Weights of a small masked image model: decoder layers 3.
Rows from block 3 of the encoder, named by matrix and row number. Rows with one number belong to one attention dimension. Each number is 50 + 15 x the weight over its row's rms, rounded and kept within 0 to 99. All counts start at 0. After the name is the row's rms in percent of the matrix's.
# q: attention query (encoder.blocks.3.attn.q.weight, 320x320), inputs 214-319
# k: attention key (encoder.blocks.3.attn.k.weight, 320x320), inputs 214-319
q.204 089:47 39 56 56 60 51 29 37 38 46 51 43 68 58 30 40 40 56 51 34 35 61 24 55 72 42 66 92 77 46 33 41 46 43 68 45 57 45 57 55 49 42 41 47 43 44 38 37 65 27 30 49 36 66 58 20 31 58 45 55 62 56 43 40 71 11 60 39 35 65 32 61 70 43 38 69 43 65 55 48 43 33 55 37 36 73 58 46 43 40 38 30 50 09 54 71 58 42 40 25 22 41 73 68 37 90
k.204 086:52 79 22 46 63 55 14 54 60 54 46 49 77 41 43 19 59 69 72 54 44 43 37 57 78 47 28 70 60 40 30 43 56 46 42 64 65 36 25 77 39 57 53 47 37 26 72 63 60 33 37 51 56 62 51 60 57 54 62 46 35 39 62 56 34 37 45 51 50 65 56 57 54 37 28 28 44 73 42 41 80 67 39 72 64 54 54 59 54 60 57 41 43 37 71 37 60 81 49 58 65 55 34 50 25 49
q.205 092:47 56 49 58 76 60 47 49 74 46 50 42 41 30 52 20 60 56 88 51 78 60 64 49 64 49 59 55 50 30 80 47 77 21 75 49 20 56 58 36 65 54 35 61 31 37 51 32 49 19 70 53 67 58 30 28 61 66 28 56 53 25 36 51 43 38 36 54 66 34 27 51 50 49 40 42 34 54 80 70 62 49 32 36 71 46 47 42 29 64 39 46 40 58 73 75 57 59 38 58 60 57 34 55 45 40
k.205 086:59 48 49 51 70 63 57 34 80 30 52 41 69 40 76 43 61 40 66 61 45 65 52 64 26 80 43 27 34 48 66 27 44 38 78 54 37 70 58 44 61 83 67 50 14 55 38 42 50 45 45 59 45 45 48 45 89 45 53 75 35 54 62 32 57 56 29 20 32 29 53 41 78 68 55 26 34 30 32 55 73 63 59 36 58 42 57 45 67 51 53 46 34 51 59 35 60 67 53 69 55 41 58 27 70 61
q.206 098:52 60 44 27 38 61 33 45 56 41 27 10 47 58 41 66 62 52 61 43 19 57 73 49 38 93 43 49 20 25 15 51 33 60 56 56 46 62 72 46 18 46 57 43 58 49 53 54 44 63 53 67 51 56 57 56 72 43 70 57 54 28 61 85 76 54 63 36 44 53 30 59 32 27 24 44 59 54 63 36 26 36 46 50 62 59 52 57 61 64 33 59 51 43 54 53 65 51 59 49 45 45 70 48 34 62
k.206 090:29 69 43 35 37 59 60 60 58 71 43 63 58 31 57 35 34 61 47 59 52 69 58 44 38 49 19 32 46 42 68 54 34 59 37 75 56 44 29 34 48 51 17 43 46 60 38 71 44 20 59 38 66 67 43 63 49 54 66 80 24 61 74 44 43 38 47 44 18 42 62 57 54 43 34 37 43 66 36 57 50 10 75 41 31 46 33 58 39 46 15 20 52 41 25 73 36 37 54 62 44 60 58 48 62 54
q.207 093:54 67 35 54 61 52 68 39 65 43 24 44 75 62 58 43 36 41 38 21 58 32 41 37 59 46 60 50 62 60 44 43 45 56 41 64 51 56 58 57 33 46 59 43 57 61 68 54 28 56 31 35 81 56 52 82 50 73 47 37 56 37 35 59 71 40 57 42 79 37 41 47 50 44 65 43 48 43 32 53 40 43 68 63 79 27 28 60 65 27 66 47 60 48 47 67 58 52 63 29 55 72 67 57 50 51
k.207 092:27 53 40 79 43 34 17 42 50 73 58 55 62 54 55 45 34 76 57 40 31 50 25 54 29 22 58 19 36 39 54 62 34 48 39 26 74 59 25 25 57 45 77 35 70 63 70 85 53 34 47 28 53 64 59 41 38 54 42 64 39 52 41 20 58 67 39 70 58 54 73 50 59 74 49 47 55 51 41 36 28 37 39 39 55 49 58 45 41 32 66 50 54 50 56 24 36 68 21 41 50 54 44 43 56 51
q.208 097:39 41 34 58 36 70 74 60 70 45 64 68 42 51 34 63 54 29 36 43 23 34 57 61 45 53 21 31 15 70 52 50 52 47 47 62 59 63 31 40 70 29 44 58 51 74 59 56 36 31 59 42 40 47 33 22 39 55 58 38 60 50 52 51 47 69 30 50 50 42 46 47 00 42 41 52 54 38 30 37 37 43 66 74 40 49 24 45 67 49 29 64 59 62 18 52 67 29 38 35 41 54 60 45 65 38
k.208 104:76 45 56 43 71 51 61 60 83 41 60 63 43 20 67 45 43 23 63 36 69 46 66 54 30 55 33 69 61 53 55 43 50 59 76 65 29 52 62 50 61 60 62 50 41 51 14 40 85 56 59 50 32 35 32 46 71 23 46 54 45 67 30 55 52 43 50 22 26 77 80 37 56 38 38 45 45 44 71 46 64 59 68 40 41 51 31 57 50 87 22 57 58 52 39 53 14 31 46 38 20 48 43 58 60 49
q.209 095:73 65 52 67 47 60 46 45 66 27 42 85 53 67 54 44 35 33 47 95 63 49 43 67 47 46 59 57 21 47 44 39 47 68 35 60 30 41 40 23 62 53 16 22 65 33 41 54 67 56 62 21 47 44 63 39 55 44 59 55 61 63 39 69 68 42 41 21 58 43 41 30 39 65 51 18 70 28 52 70 45 59 45 78 38 51 44 60 57 56 60 60 35 58 62 50 22 50 54 65 55 47 61 51 36 83
k.209 089:68 44 34 20 41 38 86 45 20 61 57 58 33 56 51 67 47 40 43 57 36 54 34 38 50 33 28 23 38 67 39 44 57 60 25 59 23 56 47 40 25 31 43 40 54 42 60 47 33 75 65 47 27 72 57 59 43 50 61 49 37 67 55 70 46 47 59 52 72 69 52 28 57 32 65 36 65 55 47 73 93 39 72 70 41 46 39 14 51 77 33 50 58 34 69 50 51 73 48 59 39 65 62 56 48 29
q.210 094:41 33 18 36 28 35 37 49 66 46 46 51 48 67 53 32 58 62 41 38 29 45 53 65 45 45 77 25 86 51 57 48 55 51 51 61 47 45 39 71 51 78 54 53 68 22 21 51 50 37 24 68 51 64 27 44 58 59 37 57 68 28 36 12 61 58 44 38 73 41 55 45 53 51 33 61 44 59 40 54 32 23 38 33 58 62 45 48 68 59 37 32 65 70 36 31 68 49 36 33 25 32 45 56 61 30
k.210 086:36 64 61 44 36 24 42 26 41 67 53 46 18 46 43 47 45 65 32 35 57 36 61 66 18 48 33 58 63 72 43 44 51 46 47 58 67 38 49 74 74 60 27 52 78 55 50 51 60 34 32 39 58 55 53 51 51 64 77 26 51 37 37 37 41 54 72 39 75 48 39 40 35 52 50 37 78 52 37 27 45 70 19 74 67 50 79 54 53 50 40 46 57 25 45 64 59 90 60 35 48 41 50 20 29 54
q.211 100:43 53 54 51 50 84 29 14 59 67 21 46 58 69 41 68 59 63 59 33 36 53 59 47 56 39 52 50 48 18 72 52 52 56 50 46 85 73 71 41 56 30 05 47 42 51 60 45 56 39 24 53 65 56 44 49 57 41 55 40 68 31 62 84 44 47 56 80 63 66 46 54 51 39 23 64 62 54 56 50 66 52 35 56 48 64 33 37 41 48 81 49 50 41 52 70 71 26 45 54 47 62 78 42 62 21
k.211 091:39 59 50 59 44 63 36 24 34 51 39 35 39 31 42 40 55 69 61 46 40 33 75 63 67 52 74 62 57 21 40 84 80 46 52 47 75 93 71 56 54 41 42 68 46 36 34 21 53 56 40 50 45 63 63 50 45 49 66 29 80 60 58 46 45 31 43 57 52 55 35 55 47 24 57 48 29 44 56 70 27 50 62 71 34 50 84 45 36 45 71 52 42 36 37 72 58 72 28 36 46 41 56 49 40 57
q.212 097:55 66 77 33 54 07 72 65 48 71 68 62 35 53 19 57 70 35 20 54 41 44 56 66 53 45 55 29 32 79 79 30 58 32 44 78 33 51 28 60 53 60 37 62 55 62 48 40 29 44 50 24 75 26 58 69 38 43 49 58 37 57 47 36 38 50 60 67 36 62 43 46 64 55 78 65 33 48 61 30 40 66 42 46 46 68 34 43 37 30 33 31 28 80 47 45 53 55 60 29 63 45 43 57 54 47
k.212 096:54 35 49 68 61 65 56 73 49 45 37 59 57 47 13 86 33 28 43 40 28 74 48 47 62 49 43 42 65 59 64 34 43 48 86 63 29 62 55 64 55 51 64 52 63 48 45 46 67 63 72 47 57 66 70 65 59 30 53 43 66 40 49 25 51 56 41 54 36 81 19 41 53 54 58 62 63 37 32 47 36 50 49 68 43 54 40 34 31 41 62 71 41 32 57 54 56 16 40 24 49 56 30 86 36 26
q.213 093:68 39 31 55 43 55 43 57 85 76 32 51 72 41 37 41 55 35 41 58 43 31 58 62 48 43 40 38 49 70 45 55 44 55 29 46 49 66 70 51 39 52 43 43 39 35 28 49 11 53 59 39 56 60 73 42 73 45 35 63 30 78 64 33 62 48 53 48 51 43 65 87 61 31 50 56 46 81 47 24 57 42 67 62 20 62 63 43 47 52 51 39 40 42 43 03 39 40 21 50 65 65 33 35 66 37
k.213 086:56 40 58 39 32 49 57 63 55 38 42 35 64 47 57 28 25 41 62 57 40 35 63 44 63 33 71 39 71 45 61 62 56 44 44 34 68 46 58 61 56 62 52 54 44 49 72 58 54 71 52 49 69 69 83 73 54 56 70 49 74 51 52 66 63 53 46 49 33 60 61 40 44 62 54 43 67 41 76 73 44 56 37 26 48 81 31 55 30 36 46 88 29 89 50 55 28 20 31 59 57 50 52 33 55 68
q.214 088:65 63 45 46 58 54 42 83 49 25 52 77 41 62 62 43 30 48 42 62 36 57 40 53 21 51 48 34 44 61 70 47 64 59 63 29 29 49 46 61 76 64 48 42 52 42 26 68 61 76 45 74 42 39 51 20 46 76 24 48 49 57 39 28 29 63 54 39 50 35 42 71 32 72 39 68 37 52 45 35 89 54 46 42 27 35 70 52 55 64 74 59 66 47 72 40 56 55 69 45 46 28 09 39 48 58
k.214 088:70 53 33 43 58 48 53 44 43 55 53 28 70 70 63 57 47 79 54 46 35 59 77 53 46 76 49 50 61 37 29 58 44 98 50 55 23 36 32 57 66 63 66 55 40 56 81 41 31 43 52 50 49 23 33 55 45 66 32 40 43 53 53 64 72 44 65 24 60 53 34 56 55 52 25 53 48 69 37 55 46 26 53 54 78 31 49 41 46 87 58 43 60 46 40 43 63 35 45 51 50 60 56 60 39 66
q.215 103:39 43 64 42 54 69 44 44 43 41 70 74 38 27 38 56 53 44 69 31 57 38 41 66 62 46 46 78 57 31 29 41 35 42 50 36 55 78 61 63 53 38 41 42 60 60 50 20 53 35 41 66 20 38 60 41 81 56 36 45 31 21 56 44 47 41 47 33 44 41 41 41 63 60 54 65 69 99 51 68 30 28 30 52 35 68 54 56 45 79 45 45 35 43 19 60 50 22 55 47 43 79 48 39 47 57
k.215 097:73 35 50 39 68 75 28 35 36 23 53 60 28 46 11 48 59 49 61 65 78 44 72 38 83 48 59 71 58 52 51 51 35 61 37 51 84 32 69 52 48 39 64 45 55 31 62 74 35 30 37 39 60 57 77 31 52 22 63 45 27 20 54 55 52 38 31 28 44 47 76 48 49 62 71 80 30 41 71 37 56 57 43 46 42 44 59 47 55 46 34 60 57 59 42 50 39 44 47 52 40 22 69 57 48 63
q.216 106:73 75 33 63 43 47 50 81 35 37 72 52 53 53 52 32 47 69 47 69 59 36 70 62 47 66 38 54 30 29 34 46 38 53 64 46 34 39 57 84 30 83 56 42 49 54 35 80 53 63 57 19 46 50 53 55 57 31 45 64 58 47 56 73 39 35 64 51 47 50 22 59 71 25 40 48 40 39 35 58 43 68 40 65 38 21 56 60 66 47 42 74 51 73 79 39 59 87 43 43 28 41 69 81 66 54
k.216 095:37 39 44 53 50 87 56 56 46 60 17 73 50 62 58 49 78 40 26 71 76 70 61 52 63 69 36 70 40 65 45 46 66 39 44 88 46 79 48 60 45 52 39 65 51 38 43 67 57 54 67 31 38 42 27 45 46 76 48 17 65 51 39 35 42 53 74 61 25 46 38 44 60 56 67 54 68 53 74 73 59 50 43 43 63 24 32 76 52 54 54 28 30 26 65 41 56 63 66 34 31 69 47 72 62 62
q.217 095:43 44 54 43 63 54 60 44 23 70 23 42 36 55 51 54 59 31 58 75 33 47 46 42 41 48 56 67 42 54 66 26 40 43 61 71 73 54 74 46 62 67 53 19 38 35 47 47 63 44 66 40 36 59 34 51 24 53 47 32 67 59 48 32 43 66 05 46 64 47 30 44 23 37 86 34 55 56 43 50 57 41 46 47 37 52 57 68 39 62 30 58 76 42 25 44 25 63 65 65 48 30 44 52 31 44
k.217 091:65 72 50 14 43 43 33 44 49 59 42 61 50 39 56 70 29 52 68 26 77 34 55 60 33 42 61 20 54 50 71 35 41 49 54 51 37 78 75 43 73 67 44 56 45 52 49 25 58 73 57 48 33 45 62 43 46 32 39 49 52 55 68 51 35 37 62 62 56 46 42 42 47 21 70 62 33 40 52 49 63 57 71 48 32 58 72 33 58 65 30 44 15 57 63 39 44 24 58 49 31 53 46 72 70 63
q.218 102:49 39 55 37 69 34 32 39 37 41 53 49 54 47 59 35 46 72 43 38 26 25 47 43 86 52 40 50 30 57 54 34 66 43 71 46 68 47 66 53 79 51 68 51 67 57 69 58 38 49 60 26 56 42 49 80 56 59 47 51 66 69 76 94 48 82 50 70 54 26 21 54 57 35 57 51 50 32 60 67 58 48 53 75 54 82 55 56 51 27 69 66 52 43 73 57 43 47 62 64 65 31 60 34 36 42
k.218 103:59 58 22 35 55 37 36 62 80 42 52 64 53 53 87 58 60 42 79 65 40 49 29 53 44 31 55 75 28 50 51 17 59 51 56 46 45 57 29 64 28 19 16 53 61 50 33 35 57 39 54 48 59 68 27 55 18 41 64 64 52 49 40 61 79 45 45 45 44 53 71 65 72 51 64 33 64 33 54 66 55 42 61 47 43 24 49 33 38 49 33 47 64 54 54 67 55 33 41 44 46 65 62 41 78 64
q.219 099:56 55 83 61 45 39 64 47 50 60 55 56 71 43 40 63 28 44 46 61 37 45 75 52 37 56 22 22 44 28 62 67 59 57 27 25 57 35 10 42 73 42 40 48 45 53 37 64 65 68 41 46 80 36 54 62 64 23 33 51 46 62 51 31 38 30 67 38 44 72 85 54 60 54 50 43 59 69 39 31 35 49 69 25 39 76 57 52 57 64 48 67 42 59 67 38 27 30 52 78 54 20 42 74 64 66
k.219 088:43 35 57 56 39 67 55 48 44 14 67 52 64 57 62 68 50 39 36 54 30 50 38 51 46 62 59 32 46 57 39 71 30 39 52 72 78 62 52 47 50 30 49 53 48 35 30 24 47 53 34 77 24 20 65 52 40 40 72 36 74 74 28 59 71 24 48 43 23 47 45 73 69 52 64 81 42 62 38 27 45 53 43 54 54 52 34 47 38 30 40 66 34 37 47 46 63 55 20 56 62 42 51 44 52 48
q.220 107:45 45 49 63 41 48 39 50 23 50 64 53 28 44 46 37 40 65 58 40 50 46 49 25 57 38 48 76 45 57 49 41 61 42 60 69 34 33 48 44 22 72 55 86 65 30 47 61 41 42 66 58 40 46 60 57 37 46 63 65 50 45 56 47 45 60 48 49 51 72 66 43 67 68 67 59 44 29 54 44 94 43 24 46 64 48 50 53 31 78 51 35 36 53 40 45 38 67 46 64 32 72 36 38 55 48
k.220 099:43 24 56 56 74 46 43 49 69 48 72 75 69 43 33 39 55 27 29 29 42 65 42 83 42 42 53 69 68 39 42 26 65 70 58 73 62 60 61 27 57 53 64 42 46 55 85 34 41 64 53 25 46 34 42 61 37 16 12 45 56 52 33 25 32 77 45 50 56 51 52 37 61 55 36 57 50 28 40 54 37 37 41 54 63 57 40 44 55 45 76 47 58 36 59 51 53 55 44 57 85 59 28 45 23 80
q.221 100:38 23 57 49 59 58 46 52 27 61 76 22 30 27 51 50 74 83 60 33 41 56 73 19 68 40 70 70 75 31 46 55 66 48 22 39 56 61 48 40 41 34 43 46 29 58 77 34 27 66 51 45 00 57 67 30 51 43 39 40 36 62 64 50 18 37 45 51 48 31 59 68 57 54 56 28 35 45 26 46 65 66 73 42 27 51 64 36 33 48 83 54 67 84 45 55 40 36 38 41 29 43 60 72 71 70
k.221 096:65 57 42 74 43 61 63 63 29 37 36 60 35 59 37 71 53 53 45 26 53 37 55 61 62 45 25 42 50 33 67 63 38 53 48 46 46 54 42 29 62 36 17 73 46 60 53 58 30 41 53 74 67 58 61 45 43 79 53 62 60 17 47 58 30 46 47 70 27 40 34 54 57 54 19 67 51 40 60 20 58 52 19 69 99 34 60 61 36 50 68 45 38 57 71 63 53 57 39 39 50 52 52 80 17 44
q.222 096:34 64 47 37 36 36 31 56 83 37 63 38 57 62 57 47 42 48 51 32 64 49 61 49 44 39 54 45 81 86 42 48 58 39 62 29 39 63 62 32 44 23 37 70 44 52 31 53 52 08 55 49 56 49 49 45 69 55 38 56 64 32 36 01 34 60 45 48 32 54 63 43 48 60 87 36 43 61 51 38 53 54 46 47 55 53 20 63 41 33 65 61 64 54 48 50 49 24 73 34 42 35 31 42 76 37
k.222 096:38 39 59 53 43 30 61 37 53 77 49 17 43 53 52 41 48 43 22 51 32 67 56 64 45 60 74 31 40 32 39 64 42 60 63 48 74 42 58 39 43 33 68 68 62 67 51 55 60 78 56 45 60 64 65 37 51 60 28 62 25 22 43 71 46 63 68 37 94 54 50 52 60 52 48 32 71 66 67 40 33 37 52 53 40 34 66 63 32 47 65 78 58 47 50 50 33 40 74 37 51 25 48 35 68 43
q.223 082:45 42 59 42 34 35 58 64 47 62 33 39 44 46 56 65 42 46 61 35 37 42 60 57 66 66 79 46 70 41 59 77 21 44 75 53 71 63 50 20 42 36 27 33 39 65 57 21 87 55 70 65 58 76 56 27 53 69 49 74 72 24 52 32 68 67 54 37 43 43 43 41 50 28 51 53 34 61 48 54 29 51 61 70 75 46 52 59 79 49 53 38 61 36 28 44 56 54 34 33 39 49 61 53 33 59
k.223 082:30 49 58 41 10 42 47 15 61 62 67 46 39 46 63 41 57 55 31 42 37 51 47 47 39 46 44 60 63 42 80 20 70 17 74 33 75 34 67 37 48 57 59 39 66 79 60 43 45 42 55 75 72 66 32 56 49 53 32 39 27 49 67 38 58 44 39 63 81 62 57 59 48 67 45 28 45 49 59 39 52 56 34 43 52 43 59 74 44 14 33 56 72 30 49 49 59 47 50 64 91 67 55 36 36 44
q.224 102:43 49 03 60 47 83 58 74 34 62 30 85 76 53 36 63 44 43 45 51 56 32 30 74 74 33 63 51 65 45 47 39 36 37 25 65 35 49 59 51 59 51 60 65 49 56 52 62 82 57 26 74 49 50 71 47 63 40 32 37 87 40 62 83 53 62 59 54 56 45 39 29 59 32 71 64 33 43 78 36 66 32 63 52 65 74 40 40 23 52 52 45 27 03 39 41 51 31 61 37 15 40 56 45 67 55
k.224 097:51 46 47 20 31 43 43 25 57 66 06 75 29 66 39 54 76 43 42 54 40 47 38 62 74 64 48 55 47 47 35 62 48 64 42 57 55 53 36 69 40 37 69 56 14 43 44 43 54 53 48 58 83 50 73 36 62 46 42 47 46 68 33 55 50 58 31 36 77 60 37 51 34 20 23 42 36 54 50 54 25 28 32 53 34 58 43 48 48 25 73 62 40 51 53 24 71 39 93 53 52 38 48 43 46 54
q.225 095:74 43 31 57 38 42 49 53 37 54 47 69 46 70 47 51 66 51 64 61 42 51 52 46 61 61 57 49 44 65 67 41 44 37 74 72 52 40 78 68 69 40 65 37 53 61 35 49 07 65 55 65 44 60 51 51 72 43 50 38 67 71 61 48 31 34 71 83 48 45 26 50 43 27 66 29 67 53 61 42 62 28 25 57 46 60 31 89 40 28 26 56 22 50 31 76 57 58 61 62 31 43 62 68 36 78
k.225 093:49 49 69 45 55 59 54 73 71 52 60 63 58 49 45 43 45 64 24 70 46 40 64 38 40 45 49 21 49 70 42 34 25 48 47 63 47 38 35 35 49 52 35 38 69 65 50 58 47 34 87 72 48 51 56 49 62 66 52 65 30 54 34 67 40 49 60 44 66 51 24 54 64 30 52 28 56 57 67 45 53 63 52 61 39 49 39 58 68 58 44 75 26 22 54 56 87 50 62 51 39 29 52 51 56 43
q.226 094:71 41 46 34 69 57 46 14 47 48 41 77 60 47 45 55 71 75 44 36 38 44 71 31 44 39 27 62 56 45 55 46 66 42 41 62 81 38 78 61 38 56 44 25 64 18 46 44 37 66 44 42 54 66 38 50 75 54 30 64 47 52 69 53 69 43 54 46 68 39 58 62 76 36 53 56 32 45 52 45 30 55 60 42 55 34 42 58 66 46 57 35 58 56 51 35 47 52 57 44 41 32 46 61 71 62
k.226 090:54 43 76 26 49 27 63 58 57 19 61 65 60 66 28 50 53 78 59 67 36 54 48 48 47 53 69 22 37 49 62 44 77 49 68 50 46 31 65 62 51 37 49 63 48 34 58 26 62 55 57 38 35 52 48 59 76 53 51 66 52 26 67 54 39 42 21 57 33 28 56 68 37 65 64 21 34 49 30 47 44 57 54 65 49 57 53 63 43 85 72 99 39 66 59 80 51 58 39 28 11 41 43 39 39 57
q.227 093:37 53 70 47 26 68 34 41 71 60 62 62 34 63 85 50 48 40 60 49 53 52 39 49 74 44 46 42 49 73 44 65 58 40 18 70 58 46 59 82 30 49 72 43 28 70 54 35 75 32 59 38 75 37 44 23 68 54 45 43 45 52 35 25 33 38 48 54 66 52 54 60 58 59 60 55 62 25 54 51 59 55 29 40 49 50 81 43 61 20 63 59 57 31 37 64 19 41 41 39 64 68 43 30 50 76
k.227 086:62 48 55 43 46 46 42 35 47 66 72 47 43 36 58 33 80 73 46 45 41 25 52 46 65 27 26 47 36 68 73 68 78 46 67 30 45 65 44 84 47 68 53 44 41 45 22 58 57 55 76 52 26 58 46 71 40 91 20 50 45 56 06 83 40 33 49 49 43 41 62 43 53 68 49 59 76 62 49 47 26 36 58 13 42 50 24 63 40 69 05 40 49 72 48 51 56 40 50 69 53 52 71 53 41 43
q.228 093:30 41 42 54 40 51 26 52 86 53 58 47 63 25 36 30 69 47 51 52 50 41 43 38 38 31 31 55 17 37 76 61 33 47 76 72 38 76 60 62 62 58 44 32 38 49 59 65 52 11 60 42 46 42 79 35 40 45 42 62 42 59 42 61 30 55 80 55 54 74 52 54 40 73 45 25 58 84 42 36 35 24 90 68 71 56 82 47 72 53 55 52 49 53 53 56 80 37 82 38 53 52 53 64 35 57
k.228 094:58 26 45 37 39 28 42 40 61 53 44 53 40 30 74 43 51 30 42 62 64 82 51 36 54 72 40 39 41 33 38 56 54 53 58 36 37 56 58 49 66 53 68 64 52 32 23 23 62 27 33 54 33 32 49 66 58 65 59 63 52 60 53 71 34 66 53 10 56 78 32 52 41 20 65 51 64 71 68 77 59 33 43 62 66 34 49 55 62 64 45 40 52 29 65 41 38 20 45 46 40 63 61 71 50 57
q.229 092:41 55 54 42 33 87 49 37 51 29 69 32 42 48 52 50 57 62 56 55 43 36 67 61 59 65 63 32 21 60 41 48 53 29 48 45 51 57 34 50 42 56 29 72 55 33 38 49 67 40 66 27 39 64 31 88 44 35 61 51 38 19 54 62 43 42 39 57 60 62 29 39 50 23 69 60 50 32 42 52 68 35 67 27 40 50 41 24 57 55 31 63 66 58 60 67 44 37 59 43 79 32 14 46 30 51
k.229 097:31 52 31 39 33 54 43 53 40 35 62 51 63 48 80 60 34 57 39 65 30 27 54 59 08 38 48 74 52 50 45 44 62 69 46 34 66 49 57 32 82 38 44 53 37 25 79 56 49 49 53 68 54 54 53 70 57 51 51 33 57 07 45 60 61 29 44 39 81 49 23 35 54 57 36 47 48 54 53 69 41 53 38 56 47 37 43 80 62 31 39 53 50 76 64 65 86 27 58 22 56 36 74 73 54 41
q.230 096:32 46 68 41 53 29 54 58 58 50 38 39 42 44 59 33 68 70 37 52 49 52 49 22 47 60 62 45 57 34 68 42 42 51 80 48 38 34 38 33 51 69 54 55 62 48 80 61 54 35 41 80 47 67 81 17 47 69 80 50 35 45 68 54 53 63 55 57 60 78 69 38 52 71 34 41 49 39 57 63 04 41 30 63 53 35 27 43 53 73 44 70 48 79 55 62 38 68 52 68 43 39 86 54 44 55
k.230 098:58 60 45 60 69 58 33 56 52 56 63 32 54 61 84 63 42 35 71 30 47 66 55 83 50 48 49 26 65 36 47 43 53 35 62 44 22 49 49 29 43 19 76 41 51 53 29 27 55 48 21 25 27 62 34 39 73 35 64 64 56 37 65 17 70 49 57 23 26 34 59 55 55 60 64 62 67 59 30 47 52 52 50 45 62 40 40 53 58 57 31 47 48 60 36 63 45 66 66 56 47 46 45 33 52 66
q.231 092:41 72 81 34 40 64 63 53 50 45 43 42 48 40 61 67 57 33 52 30 69 58 55 37 27 82 51 62 58 62 49 63 50 60 57 51 45 40 60 38 52 53 38 49 60 53 57 41 41 54 63 44 70 50 31 83 59 61 30 57 72 67 56 09 48 69 35 64 40 76 37 52 42 27 58 78 41 07 64 75 59 55 57 37 43 38 65 22 72 65 37 42 50 32 59 47 50 30 70 46 73 46 59 46 62 38
k.231 087:52 42 66 49 45 66 56 54 40 47 55 25 07 64 47 50 68 32 14 67 45 41 17 61 50 37 53 57 47 38 32 66 68 20 33 48 22 41 70 60 26 69 54 50 76 50 48 26 58 58 58 37 34 61 92 32 41 40 51 56 68 55 81 60 58 45 62 68 51 50 60 33 74 70 38 79 68 35 48 63 53 55 49 49 59 60 68 50 35 62 36 66 35 49 35 45 39 49 43 62 23 72 56 59 33 44
q.232 093:34 64 59 50 53 68 35 53 68 50 52 49 39 47 62 56 72 18 48 41 53 22 35 60 56 37 56 45 34 70 53 56 74 57 54 68 42 73 50 45 66 76 31 51 30 54 50 57 48 43 38 34 68 52 53 63 52 62 50 48 23 83 49 41 54 34 68 70 60 71 38 40 27 70 90 56 55 35 40 68 35 78 80 32 52 69 54 49 26 65 35 43 54 46 40 22 40 55 54 49 66 59 50 48 86 46
k.232 092:57 65 46 75 50 37 61 34 48 59 64 32 54 46 45 77 32 36 54 38 55 46 44 69 60 35 50 00 41 62 54 27 61 25 33 23 56 43 41 63 78 44 68 52 30 70 63 39 33 60 17 43 48 40 48 30 38 79 46 34 56 43 46 50 43 36 24 65 51 58 41 46 25 48 37 42 46 46 36 65 63 76 60 19 50 50 62 33 37 55 42 50 52 16 52 48 37 32 34 64 55 29 32 63 66 56
q.233 096:57 83 71 54 62 24 38 74 50 34 48 46 44 36 75 36 10 33 53 38 36 45 44 41 48 53 34 53 32 40 70 71 37 15 60 26 66 62 40 58 48 49 61 54 69 50 49 60 76 49 58 51 46 22 58 35 72 67 78 25 56 45 43 46 62 72 48 49 60 64 76 36 56 58 75 25 63 61 53 79 50 60 56 33 52 27 57 74 57 48 43 45 50 46 40 79 45 35 26 54 48 38 48 61 85 35
k.233 089:27 63 47 28 75 60 38 50 62 57 50 65 50 61 31 55 62 69 56 42 53 43 37 62 47 30 67 32 45 85 58 54 59 00 48 59 45 56 34 79 61 38 60 52 53 63 39 52 74 40 49 39 36 71 45 28 61 68 35 57 45 41 51 56 56 50 66 40 21 60 47 15 38 56 51 29 20 48 26 27 08 09 46 61 76 71 51 49 34 60 15 60 51 51 82 57 14 78 38 57 37 67 62 73 26 68
q.234 093:40 42 44 40 67 61 54 40 50 45 31 63 80 39 63 54 57 36 68 47 64 73 56 74 71 40 47 47 43 15 54 61 61 31 40 52 31 38 34 45 36 51 43 51 33 71 57 72 35 27 25 30 44 43 31 60 31 39 67 56 34 47 42 32 35 61 52 48 21 19 60 37 58 51 18 60 58 55 52 86 36 49 57 78 68 51 49 32 59 51 45 40 65 39 64 35 59 42 66 50 21 81 26 29 35 51
k.234 091:52 37 59 64 66 17 36 43 56 39 55 50 58 56 51 58 59 73 32 55 48 21 47 29 43 47 39 53 49 35 78 86 47 55 59 56 53 57 64 35 28 51 37 60 30 53 51 55 26 45 33 61 80 72 38 58 69 41 38 44 71 51 51 58 38 36 36 34 78 48 64 58 38 62 42 60 41 47 63 54 45 37 38 81 43 53 51 58 49 65 51 68 73 42 38 32 51 37 58 43 76 52 45 42 65 47
q.235 097:55 45 50 40 58 61 62 53 48 61 16 82 44 45 45 64 48 66 46 46 45 45 42 56 60 63 78 52 54 61 37 29 50 79 29 64 59 48 42 39 48 45 27 51 62 39 38 25 53 66 59 51 58 78 50 45 61 53 32 45 60 58 18 47 53 28 21 52 38 54 31 60 32 50 55 42 34 43 31 36 32 35 34 64 58 46 55 55 46 52 29 53 41 46 36 65 52 60 23 31 56 53 30 57 46 57
k.235 106:68 71 34 53 56 76 45 40 45 81 58 50 11 44 47 62 56 73 56 50 53 61 71 43 59 64 63 77 36 44 64 41 56 31 11 32 36 42 72 63 58 44 83 25 49 40 58 35 40 68 51 50 43 24 59 42 55 39 69 10 55 56 71 45 70 31 74 67 51 47 53 67 66 38 45 60 50 44 51 43 43 43 60 44 55 76 68 66 35 35 40 33 65 58 66 53 44 70 48 31 64 56 30 20 68 37
q.236 085:52 29 73 79 55 39 53 75 33 57 34 65 35 65 30 64 61 37 44 57 68 33 18 28 60 58 52 27 57 32 55 41 04 46 50 37 48 91 39 35 66 69 70 50 45 42 34 31 45 62 32 67 59 19 29 63 53 39 53 28 57 34 38 58 44 28 51 39 51 41 38 65 37 42 72 49 44 58 51 31 50 47 23 31 59 61 21 77 55 36 61 42 34 46 33 45 61 44 31 65 37 42 40 68 48 62
k.236 094:56 28 30 38 51 56 39 35 63 33 65 48 60 49 37 59 22 42 53 42 60 45 73 52 30 29 60 62 77 54 38 35 68 60 90 57 51 58 34 27 68 16 54 71 60 74 27 57 54 56 33 28 49 13 55 52 19 28 66 43 34 49 58 52 53 60 38 55 64 45 51 42 60 59 43 53 62 22 74 75 52 33 71 57 54 14 73 52 56 54 30 28 59 60 49 52 48 49 50 46 54 48 60 46 49 40